A small masked image model, trained from scratch: decoder width 256, batches of 64.
Rows from block 3 of the encoder of a small masked image model, named by matrix and row number. Rows with one number within an expert belong to one neuron, the router's apart. Each number is 128 + 32 x the weight over its row's rms, rounded and kept within 0 to 255. All counts start at 0. Numbers have three digits each. After the name is the row's rms in percent of the matrix's.
After each expert's rows are labels from the 100 images, of 14976, where the router gives the expert most weight on average: "peak on" is the class under the peak. Only what is clearly more common there than usual is listed. The data: Sentinel-2 satellite tiles (TerraMesh). In brackets: how many of the 100, against the usual share in percent.
# router: router (encoder.blocks.3.mlp.router.weight, 32x256, trained with AdamW), inputs 86-171
# up: expert up (encoder.blocks.3.mlp.up, 32x256x256), inputs 86-171
# down: expert down (encoder.blocks.3.mlp.down, 32x256x256, transposed), outputs 86-171

# expert 6
router.6 087:143172095107102101082141141172178142137138094172117132139157094073147129092124183123100101147076120147094110121066182131055114115108120103159154120079108096146117087106094104157070070159096173126109121108143117094163085126104156096201128132159185107100138120
up.0 088:147098115119135152108091146130160166121097103133125152123147138116118144134131140181183120148081098110084098142152146119135080106101168111144136172114103125086184100125105161171140093178099140126133089059157175068166094180148143107151123161141151110160110096
down.0 088:139118181127197115150128044134155093100161132128130157073104107147101167146138122101144101141169090132151120117134117102135176126101163146106067121159133107112085161141131145101104129108162092151128109080076073124108090074109093141140083127120140142130108083
up.1 071:155158182145068060113162158107117161142166176122079134112151093109102112122117119109155129131103118168151124113080095191167080090120135129126139151113124139174117155132109133143051173147113123195108065146075154125101176200076127132090131146144071110185072151
down.1 073:122168147066155126127184104140109146146144141156172069106132113128054172134135128087196151149123157168137074128150145119080111056144083084157109117195166116098202139124182115128127144097063127137124113138125114085170098120130110164132156109112087101114083138
up.2 106:131126156144175174143130126109133174151077168158160152133163150179172196111143112104149104105161143079112115144182130131137156123087111084084065108193158154120095113152082150127101110065111145093121167083118142159134127109093159112131107118208134051138111106
down.2 109:137110146090158156186100162145135108159130159154103152099139117078086125100124080113123153160182188163143098160133120081109065133163117174125223169141157118094111135109148148124109149099105131133144145119166144150095140125133129167113082107154118113131155137
peak on: crops (52 vs 17.6)

# expert 14
router.14 080:152111182104103084092127075114167101117127103126131126123110081075142121111119178120134144172147198133109099162111067144124068145112069060100156119110125125162126128098135147186084129129185146176102118167137119138172072109111111085089102132138118128159125141
up.0 117:198119117146114152112159104094164138119152088097102159114079127207160092070147070107160113099076160132097125155141209215112182131149108180105115134097167095120142063151139130105101076151119094155163089137119112081144181119137110082125157150161112158157098123
down.0 117:156142115142138131197161178171200167100125116093118135183140116128075092145033112089124111108080147180138112097203130198151140141101126141120104059087122112128163099108115130138121117112150151154116184089159078107155103136136139147119173095107129133077194118
up.1 073:080150159117151112106144170123092157150131190176145106108172094103045118174159150065068153047108177159125100128141083133189105125160173072072115143138104149105101116166130157127094134167091149100104151100036096174136098110131105152124135093140052149127102128
down.1 073:133087191114180117114097087098139142094146151162153130162133166145148120102109173156104150090135121154130146143081101114095066104143152131143132091170125146092156121070082126085115143103156182103133131134177146171078103200088099150106177123173125162142103071
up.2 061:122109098071120125113150063182112144155125115145135152120183105135153094157086167136166123126082122167113129105078137130186157106085197163140110136149100183092105193095142213128055176130156073094133148095102151122184106150100135166148151174160076189133092133
down.2 057:156128152118181092161061116085123096174154112149165110151102142094162097189116093100185138185129101148111128180108139123143018093123099136106137105152152111122207139123136168129172155116092097147101124122149099145091137116163171153149161151154141166167087127
peak on: crops (40 vs 17.6)

# expert 16
router.16 115:152132169139128112056074101090111174153136150100085170104132102109097141100086082149163115059183107172103100137131079135107098107164173156106149139161109146139131086163118130138096111102143131079094074137117106110090096154034113087148164140142117111148177123
up.0 131:170117128152163097093097153147124144132094130102171114096111093149150139103074105104130096110166151149118064044141071129144106081156070114167089124110144108112135123092088198121118134097143153098201081150108162111063093157051126062139170141139089118109188121
down.0 127:059177165151080183095137137142173068084162104106167092163175126077106123143144214118140121107078052115102179111157180140084134122089149099128155205108114162124144153137108113131096147181182108136064100138138076125138163131177089136105120111146137114137097126
up.1 088:112067162154157156167122127108132149154143129077157108170078107133072131174161065096145152155077087110121155073152117115092156143134096094159154126119154093119201138176151119151156127093167110105123115171144170124120135092082133158153085180110099121072151161
down.1 088:132095146122071146072152099092110181122123119199102162126137190131143113131144117145160090114124082125126167085106144107123109070165109116107115128134148115138103121144109110140149060136159138155166135121105157062048097154109044045139124133063111123091209093
up.2 104:177109099146089120165180153201097077144095140119120044102107084112142100126148095132090165134132139143141082068137094100148127113100145085076139121142129129196195120146090109134121141088123144090184126085127098126138125108162128166146098136175202110142094132
down.2 104:126176174100120104098096148111158098081191131173153175132092190093071166191139201090083128117134078125121143145113110132100129192076158106146153175097158120109069148103080119149138163168163114093094159120152128093151114128131147095184142101133119170138197122
peak on: snow or ice (53 vs 14); water (38 vs 10.9)

# expert 28
router.28 083:112147160151120098134130138122141155102163139132070160139164106076111134099144110108145140137095183136126134148117080122051083109092172103127133085089123135179160090190135138159166136113145150108122078161127150091165090090125086128129155116152189155113071128
up.0 162:111151057175128122119159189148131150124117121132174138123115065115096182165109135138086194139162203132052143100087160127083115169179131118119131112091116183132140108165123188102153076123097149127130190148151132124141138135080131094112175111137091125101115126
down.0 148:114150118139154112081123143194127191204144124106103124103129135214176128144141156147100170069132048102160124114123132133136148122114149148146131141144047151113106160140150141111105132137149081136186081153109074148068062138118124078141119143134114140154095135
up.1 082:139134129090134200124083184132166091202124150110061160054083116124122148126125098103136116109148173127216068143094127147132052094163138122145139188114115156154128083101146157152107144094127168210143121150178157176108109142089094074101130084101146113163156103
down.1 081:103105138109178147182109114127164143128110126215172152143123135119174141112140144180143140153130094086152134139152120115122087104176118155185134136172136094133075087133110146125162111126096158156155138129148073106101147162163094086163126136105154105119101136
up.2 092:102134123074147119079088197052085111116144188106158135131167149115176152112143139161069143110182109089133117125141124105139143136103107149124152191200091103108149106113060191181127108115161126094115175115110154075133115138158150085176146088157129128054143178
down.2 094:172154110148167157119159152140143185126063060119121069138179126117116118106140061093164158111145100099189189119124191125125133143121107130156107096124141135216150143144115186119101094154157092138113149129156161110115145145101141142131080159180070130183089066
peak on: rangeland (49 vs 22.2)

# expert 23
router.23 135:164131092077071106114122083092133122102169196093131117157123145162164102160079153137144183159077079145115088107108073128098094049125143068126133141087044146088154125102108142125129113128061132130108083116091096120127159075111101108113131056137139108138140058
up.0 090:147112133128161124161110143082116148111127084148123125139181134109178111094143107201051156162138073122152145079133122119040109148130185110173138122108144167086127096098143083073204073096177117111099153143110090043110133153101147122131158124108196138120131101
down.0 093:097159112146126134168133164114117093123183092136130066137113075144052100200108179119088170125076091165150103150126073080111147163124173088129056150077059145112135137136093143148098116132058161100106129177126113119095196184109105188100147127130101118084157162
up.1 126:147197110164130092141102126169111093120140105124140140078148119130124128116108156146064084140106167152126113144158153119078137118133020109100174089181117112092184113095109171140111114131081178147077093192083104085136134157128099101140084098147134135125134114
down.1 128:181139135116109115174102054157158158155060191127109125139110104096169123181129206110156110124115087125157131071119104172114143083145094181091147138166177097132110092126069111149105100121162081099095135132137145098118054071132116145170168100125135133107123177
up.2 080:128094180164138105106115172079098101142160081088150113154106147148143176142180128095082137114195111134097159142109153170074093131113137100154169202123080094174115119226108147119120097098161103089180128109156134105148164075086128093064068082168126143107171145
down.2 079:104099109124149125198106063093179146113115152143106154156188102157107157096163106136107122136082101107133097203143190154133141094148107173128133132188124144102163109120117066099134133166112107146150121128158133110102092100133152116149174156136074131163148162
peak on: snow or ice (67 vs 14)

# expert 22
router.22 087:175150145145131117100114100199134154117090145108130113113123106159161122097172085096110085183129073134147137119078082117113142113108105169144131117116132164210125125082111106154127168141121125175103132171114157093126101087082177141132130106079105146141070180
up.0 101:134154121102104087125146124121113076148050104154180096137084128110144134098113143115088117142125154085222065153119080176163113130133156128091127181197077121143111129143103113107136149108127132099093098141194147160155122141123123116101101118100142141123109155
down.0 109:101126092101153070171118133129105173199154154054170148131126169109150187177183082177137104175119150126129102133101137132142097083141122109118117105145161191122150115099114164102146094148159202152116151149142094148102130122086147099136081114160129077117134168
up.1 087:136122145148093155112146147131160077152069105141144136141106189169119151131118072179139101115115121118139150109128106134158164171067154126092111140140134132080163128125166108125153070104128103114126117106192139119120126175139129073135080101178109130154085133
down.1 082:130122177110138088127108125125103063107169113083099156088146135127117128082071184093157122112078111126129104126110135159081077035086081132152180080109133132113177154143138121157094138106083179164111137199130114132142144083145090118104072091121097131100125131
up.2 094:131137150123145155098067197122131144112066105143149136153121101092124130134186167152123146133149132131151136117127116087156170102162130058185142155075198097173141167127071132099150124146145104145176151141102146118098090119100165125086113054112143071091151114
down.2 101:201172075090126107106152173150212134168170098171164114130126144108105177123124215154115096158149146065143116147116145202102140082221106131138161142155185142124097147110101130118143056063128126174100146099189139092106148120110089110178139167151087054132075152
peak on: crops (53 vs 17.6)

# expert 5
router.5 147:200087099093119120143185150085134073107125182134165154141100089090108128089172158182127154190137137073094138183115154172123161098066129117102147176076139168104132119163136108127133113141164145087156132126156071120149127175115158126121109118150184077151085142
up.0 138:157109126082117160155109159055129050132146099132120146116125149117130139094191125089101102149159133093140137162078087085117132204109122098104133162098072154164167091133148123115164127164108105110110145135094089136094150167161164142132164150129131107151106133
down.0 129:122159159145133124080131085140071119123168185124133140155088146076115148120164082120109152071136147098097121160076146105165092097119136124130136109055130157087105158150121151125080111162098125139168166119127113086128120162099151149107122142142134118183124137
up.1 092:156125119110107151109171119087203180101147083108171167083127116123045207122122128133155126144126182144141168127124180137074185188153116139148114068126153129121078125121124103173194132129166190156092058126158088177093084148129140113105158130098117163128098169
down.1 093:089120148112145147109172170136111153123093123094157148153149138131164156088111127120113172176103144118120195109150108110110123126111114137156108117136142087180179158138161158094190078162178122130175119108092194117149126135139130154152154138066097166179158092
up.2 109:151072149136102098200144159183113074051116089156198175126093149086123130110184125115094127107119110110118143163042131114143180068145150082122144151158152194123113106130111121101105143056127100143118122117152108104081111180162106136080148108146150071120115109
down.2 111:086115091083096129160148130149195144146149125117116150112140146152147176117160151149099139096109117126085090116128131073124110157196172120141121146129129102140086087095138142183168135134171193137140141119107062162151113107115078159220143096134139110111103130
peak on: snow or ice (54 vs 14)

# expert 3
router.3 085:159182170123123089138136048149111133163177094080097136163169125151169114118155131139141119135112211151108129110113160165042132095110142182135130097077174150116128094167134154208171134154087153147103060067150148157146081167114133163155130113168123138160180165
up.0 076:131158128113123101134147090153124116108134145100109126153123106061146122131120047137112110098125117153138063177168181134140142131164151128182081081116095161107105129167091118110142114100057153160127100109100143140118080091079129061140123087107128111119152132
down.0 078:054143092121097121135125116094142124059134104147103116168112182093156123083157141091143128115112137140170123137053139116092107213138136110159170145117134169131167143121073161181160133186138102152139154094151113150126202126176094130108132152125143166189075100
up.1 088:103112132075170146122138144159100142155121095153133124097088103085178121111185168149106143101066116088160108138075147168136141107129100163134100113150109137063165143106104141157136180085135154137146085095116107147108137091108149111114082113102135189172078153
down.1 095:151220122166201148145146104094138157167064183152122148111132066143069118140106106148135115098114133141130087105132172155145105153163099155126176151153127127108080171092166149118215115131123114106148083065119142121116168123121108144123177129103172110122164117
up.2 122:186088117140181185141132116091136118048124046142160180107140086150073063147153133154120153171104163133086199103082114132110103110165112112167140112169076150105086160193087091120103140139159121110129144112091138122129135143090146108084118161168165132117121109
down.2 111:107176142081111161117051085160124172136135118139100150147088092137153130176124105094135074124119133119140128115159146140114150091160163097135104116137190114148152065150183153065135107084058176119144100129136163123114136094119183137072115103101078058066140184
peak on: crops (43 vs 17.6)