A small masked image model, trained from scratch: encoder activation quick_gelu, trained on Sentinel-2 satellite tiles (TerraMesh).
Rows from block 3 of the encoder of a small masked image model, named by matrix and row number. Rows with one number within an expert belong to one neuron, the router's apart. Each number is 500 + 40 x the weight over its row's rms, rounded and kept within 0 to 999. All counts start at 0. Numbers have three digits each.
After each expert's rows are labels from the 100 images, of 14976, where the router gives the expert most weight on average: "responds to" is what is common among them. Only what is clearly more common there than usual is listed. The data: Sentinel-2 satellite tiles (TerraMesh).
# router: router (encoder.blocks.3.mlp.router.weight, 32x256, trained with AdamW), inputs 172-255
# up: expert up (encoder.blocks.3.mlp.up, 32x256x256), inputs 172-255
# down: expert down (encoder.blocks.3.mlp.down, 32x256x256, transposed), outputs 172-255

# expert 1
router.1:474467543459548476494473446462524574493556521469505505492532467459537474468392483545452450544520516498438454497446517449522480556526479540533464531436530529434465478542569505478509505449503495499485444497527532528590522466427440512551486455527522542480
up.0:505564457478483514493478493554485520430558473456506498436486492484570579482460474509504481549510537454496479528482555531487477455487485464495461466511499474505598412493480376542430474483479477561542523506489465484452426499502447476552528510452494457406
down.0:507518489497517530514517484540551495523573479498520455562417485496445495505529468578468453547447504516505525478507493472531523500535499448526520428541546510451511466489512476523477486558550464476520558493525528470466468444516487527562471480447488495519
up.1:427540490516437535525504561511563533506518445485556458534522426472485473497463455580519556494499553549454494514482445535489530569493498429493522519483526550544450487529545482554516478592440487454543472474458497558477581553405501528490510542476508447580
down.1:480512522524506520469504490434550524493554533488506472495458624453507460519517477575486502501394502484471537473515467508438493517434467516513504514507489506495495470441526463451516565484495544506527497485512503490510504481572483499473497538491517515391
responds to: snow or ice; main land cover: snow or ice

# expert 13
router.13:439452557489447484434533553480455519531511526434555561421476458526551574501496491443491526469521503484446495477538538538499454490521449479477465502459577475449433462489508524548496478446496550498557574429543462474512495465476507510556421537490520431536
up.1:447472556506546542506501561529478492533518502499535479587523579475481510501509481505506543488482527539473463556473513448482486510500507415484441418508428422605455518512564452496515451430469499491431557518555475431517493438542496521501471452422524517478
down.1:443522421540497532495442512547469444474515513473428478473434528409523579470466532462459511534469542461498499528607581505591539485555511491526470508420503528518504514478514482424457489500484496441544517493448423546500510538502548522510429552547530483524
up.2:417470499457415488443559403476537540546497513562519509479521527489431478419485469493479490418538530533513488442583505465491555498537412469460443416479498485507594530498456467542503487478472510468476555487592431520532517485549461545470462426577491603507
down.2:570518467577486468503485430451483459474474467435527489579522487579516511484542526455507485509503489402480514419422488460487500432495520485526533419554534463530495490509461564530519503510447479512554468565479573489462631537471434453486477471521547517486
responds to: main land cover: water

# expert 2
router.2:453565544427531580483435442531540456558561486415457450409464526497441552567522496430496464528536479465475540493449546574464438467485552488500457535544425484452520461555556464475442533514519519539561436517494510497466475519491521572575461477495519491524
up.0:470516538539471495494520500482494514518520540500463518495444492483467546520511482496493517506523543463496422449560525518497494466514429482524445521414517479494460503478484447519525459513496487524485508477561564447485501576466463494470512534485517513565
down.0:490477515541528453539489487493518532506497519442446460433513481504507551472540548499449580456553551406482471505523492508537427469494540570438572469476512476516499463515452447501493540553543484524482538516472498504490448568437532506473513501487448449505
up.1:485449465553438549477503496559512506511480475473507566560496450535459479455493449461498477500478545496441571449392526470514485492513508495498451489512467497510507483442519494438509518518428508497556460498527577481470540543523507534549508549528508437486
down.1:531555485509455438506491602451530416466475467554404532479508512522545482521552487527527478495473474453493504428503479459526520539486513499495541509532449473507449532498462489467522478513459598550492543496546500547482571599466523479541457457501501508593
responds to: clouds; main land cover: water

# expert 8
router.8:461540504517508505489422478482455492533507506445514544551526513499465577497533510488451512551544566469484470495500452523446485509497481557538495497473547481597543444566404521427529477538511434533497485526506452524541513499528523514521478486578474453445
up.11:469482497513551515527559514500384433556480528416483516458514532549509519522563548502482568547487476520483502536503416551439494570434509570502495537515536514467565507477550484486531446473541550521539449493533438464527475469508491489478623445481528524554
down.11:500565505563477374535546528500502487518450495504514523484456470457544449500556525489513479571438573478515477524492507496510552450480518438536541350450460439552497493464438530447527454539491516453496474500476518506415529489482485537507528541571475417486
up.12:472487517542491497480405481496522429478432489457529504531471448506456456447476481564559444493521512514526447575475494598514499566527488527551454502569543507485541526611446575441502431570543473526443546462548571448507565493545508539488534539499437496530
down.12:534550488553530504496551493562516542545440522508429541505453451508499442538454552447554476407463502556469475562446503498485491534444429508479487452533530489523503470497476476525482560505448491473478499477504470537406428406528470544504467617468428447524
responds to: main land cover: rangeland

# expert 7
router.7:547571523530470576526563437486537463466514454441493452499474564496498499489530465466560477486500543566543557437486485505444545407517552457513534464507500528455454484480537536492481498485528548521534479452516443472453512627511532547519445572505526465522
up.0:595525470395571569581471527543529508402590445475462462501487533514494571457554549497525438473526485508586524515448498535519518494441560428471463523538581449448550493510400522517542469549536465492561474628465536475432506509489448484460476492526529493491
down.0:528545452524484474540514486444543428477498553497491535492481510455482529499504479459528450572495538566608515528482549519502434531500544460517475495529389529514568492474473458504566463546468540459556550463535494503422462530494505475495468474514597502496
up.1:522537504417516465566513491478493503469529497567491467513464520526507469525546482532488505503492536482537442443427469556492520487426522551576540492503508421464465428583509526564511447513510521516516508460569538539531492534488546516520468484498520385504
down.1:492448457538432507522545500598479533455509508517464460528527485538454488485469453487478512449484506443469510476558555499505526477438487516525490540533466506523555531565480481476500493470512509405553448445508509528556469515493442473581474499524509489548
responds to: snow or ice

# expert 12
router.12:475512535462482524468547555492562523509534468458497533467538523509497565466495514490545475510453473461492523533503488485501418499506542524538538487533429527511418424546589494466537539495451413491535483505499491429498467454489488492502444552524540526467
up.11:472426494580403503509469529539504459481490490509570508570526492455443511536503487493516463495518405510464473525485447487490510448486529467489468474524465464542514506511448503476441526510441504485458476565565562495526446496410499505536518466531555551506
down.11:499505525468426473523426496463430488492516478550469457446554522536476528504499528514521489553537491509480433478486509484491507473493506529426519573452498460481515571434515509430485503475549422543535462506520526522523515491557470534463456386450511565466
up.12:458459536445496556609481476537628482452476535535505486510541456503423459500456585523527488505506463537546534396507470486510421535441475415500512554501583447487495561535447537430489507550494505488560457496473495472490492478505467484476496530461486509532
down.12:509549498497480514501496531511565599453515512454497581450542475503523502449491577478497474480492504476470467565476500448501502478618494472534517446528498484507444481582537471525593488526486486473494528472484551524469483479527470518522487477433528541498
responds to: snow or ice; main land cover: snow or ice

# expert 4
router.4:449498483536429519464507439473510554514519522453431537543441541522509465449581497517516450500478462489512432424392478458565475429542566452498449507481496507531440502494452525467505492509530526503552443489482508484563477522508555514499506496481539510500
up.0:509450438482520539481463512591597488482448492479455524489538520510489487492481520552532491531458556564547517548456547503528514492600486458396533505594524421519523477488481471485468475515511485482473521475540499543485462588507513596509523457433536508491
down.0:435580510571520560529398472491547488457506458439535540520473503463378472457526561509501466396485577460514548459496517560490373495482503525566483579533490481505559533453524494467541459531515506565536491449526587458517496511479481473496539507511465499559
up.1:475523511455421517484463518526444417508559495476481428498513476520405586530482467497489537518478539604487553512539560446507493456509455402381538486479459527477452469483470460541446486498526507488506475515516472516510440440408497488548480518553480489557
down.1:491401496437536530519494543527477542493492491527442588425525469528533504565554474483488536553545506464491520471543490447504454582470510485543505448466513477471522479545509474491551511493467443450471522549504514561456477486516485430459509499482459481536
responds to: snow or ice; main land cover: snow or ice

# expert 19
router.19:477518536416487482423584502523532521448531515483514542512490552483480569570559502436457508449497543479456459533446566496456535497465522563509516508445497517543471513498481464524481575492519489442517568507491522536409482487496482442491486520436516464484
up.0:491482513496473422542523430472451476350448539511560488493533541532476551494458517512499527450552580495502492478522534472466536538501440493457504400528551425471546536501481459540487414548514595442505516503485529471495478474520429494459536467537536575523
down.0:524519582477492452568500508530456515521520544436571440432482544542535515495502495513458429543533477445483461523480460465555522456539452528533475485472481508412539458560480479544537494534518470582516495448500552482498474446443413547597520534479523501494
up.1:514528472534386501448530531450494491524482561441527528496487448497499505466468442452532470443486528476555527442454483489496542480486593524494527471533558599476497504487435456534522620513424545501478535511504468506500502513480506435537580521586522571483
down.1:505456499498454489490508501471482543498532514538436493488438509517456503485486518490484564459454515509471471486489531596539561542538506540494504517484480531532554489503506462526459442580483554506559421457505478564526554517472523545488483540532488409555
responds to: crops; main land cover: crops

# expert 6
router.6:488531493473471470435437465445512472537467526479494524565464510483481509436516475413536490413503429474469472503451442483460493460529557506466570438451573519458501458490481459505486529455477450522435552421488557523512522510477493562491455470492423436412
up.8:489476501525511534530542556555465470519564452451511513474458512552523455484545504453461420502429589521491506560596488575499501424538506487474561486451541501482471480451574441462465477458480555491525529464464488525495414473500485450454563522576556482515
down.8:511597535513501568503507517442464443417496513533494467505421550538469535493507459482578499473586485483492473518471450533485467471507506491523455473564557523513482472561444537435559476528529513450565441498501537532436524525484481533501474487458493419558
up.9:552493455438457560503443473502492475516492439458537446565482498456493549484472553495483487464500460496497521515501501483541501462510464464568529561456481487503519491461465579528533522410506389472509509591429435473550527449488486495486533453534531515443
down.9:463412494469553492533491525511491543456552527423494568495487455441491567532549477530526523501503481476463502591522489477525453483516473455556574433548492430581509635466538512518505433456542416471481580530539486590460487521505448480435511464524509517486
responds to: crops; built area; main land cover: crops

# expert 10
router.10:449454455490540501523473435520480460541479555499522474488467397442480534461544501449450462493447497487498533527485517560522461465497587428507534471476411467448445465520435517477546571498475395502487445441512506490469485473485508562494444446459446490413
up.11:492521472490473494562466568446451543511439433534513522536531507479517488498469446407478445508456441493485459493504525442492507473492505451493566468480544490518472519559496538511520519510520500500511595427544492549504526507522559461561466493475521551481
down.11:573487505489523475523510504547567491477566558441532545463464500515495454517485535588483493517503551441475577523453434495432534478514485500543505495458511445536516430436470449447489493476512489546511566546517579482520518556485533459497534543579454465474
up.12:492464442537513555444482498488520510490541474533511500554532500526472435462525483524529518561463529578509426537454505541539476459473454453496500515499502478514454476479527513480519501535467476487461444462536536544468517526505428553539510526490521430485
down.12:530567472499529504452525512529476553473481518501488549431459454567500448450463468550446433476561457407529507498501500459484477626490470549517472557498464561454520468518592506520502456467453531454476505497516494549547551495464418462479525441524538522474
responds to: main land cover: crops

# expert 22
router.22:560477535437489485522431455504549506536495499451548468465522564488503519471541523464448504405430548440495594526530535447449454499465601488538463525553396549458459446507568476496496577486485455492550512517529477501500477433453458536539501571469501470501
up.0:562485541445490581524460472511500457470476479498548475502518474543502484458453490519478422477461418522531504502483515478521519522475514491471509463507585496491430483491545552533531508520556520453520481458490499445449538532481473452479501537435555539464
down.0:474472496538570523409479517480564564513522504447423503569525418472546556473543493529521483538554465534484472470558497415612423532485464510596447572538508482525498524474493487485515491514410500485442488501477510473475465526501484480453492487531469456532
up.1:466450454483471436536491468497454427520444533428430500507514472462526515525510527508522546483563442510512488563493471445493487532504489439487486486444517398489466494456479523489464489508576578509516517555554425412510500518401534559519455401583443486470
down.1:516455535469520545443557499556497516498549611527531478461479494597515484538489541545439430525595540526463578482513596490536584564469525539481505544509550544418508483536557567521510470544512457481492536458500529509446563530498482493537439477473536538470
responds to: crops; built area; main land cover: crops

# expert 29
router.29:440512551447524518497534517494467530505500478601406566465463537515518473440520502496465489484521490404474492558481503529542437551444476579556512538531563566482503471463459466551509466469433560524568528552493478473484517501486564537449502558472534466530
up.8:515453489566418486448529511445506530548481508561546472573582483478485529522547481524588547501460566502478440513505467427561511520403425479463512491561523583488589497486496517478510471531456522451550425534462456455478577503458529448507503455517514456559
down.8:501465527488446481530454525454482528503563590505479475583523468533538529531527458444515502548414517466459515509546546477425475521512443522548518458410499421564522601459481527520501500444492450514532535521570486481469512402563536531499530530485512511491
up.9:458476479470491530569529517487587510529438516430520537448476469455491468524552502473427448475582471573536474464513532554508400483579482443521468500454522503517418451525497462473533500545549502421540506464460507566457451532536411477526559541517487476515
down.9:497555474540531471415412469529425454490559442520488505455476543585503486480467511503519538603458436442441559466467444469555511599400503494510559539503510473568503461445483460467481522513458487522544491467442514520471506489474557530443439490555551495450
responds to: water; snow or ice; main land cover: water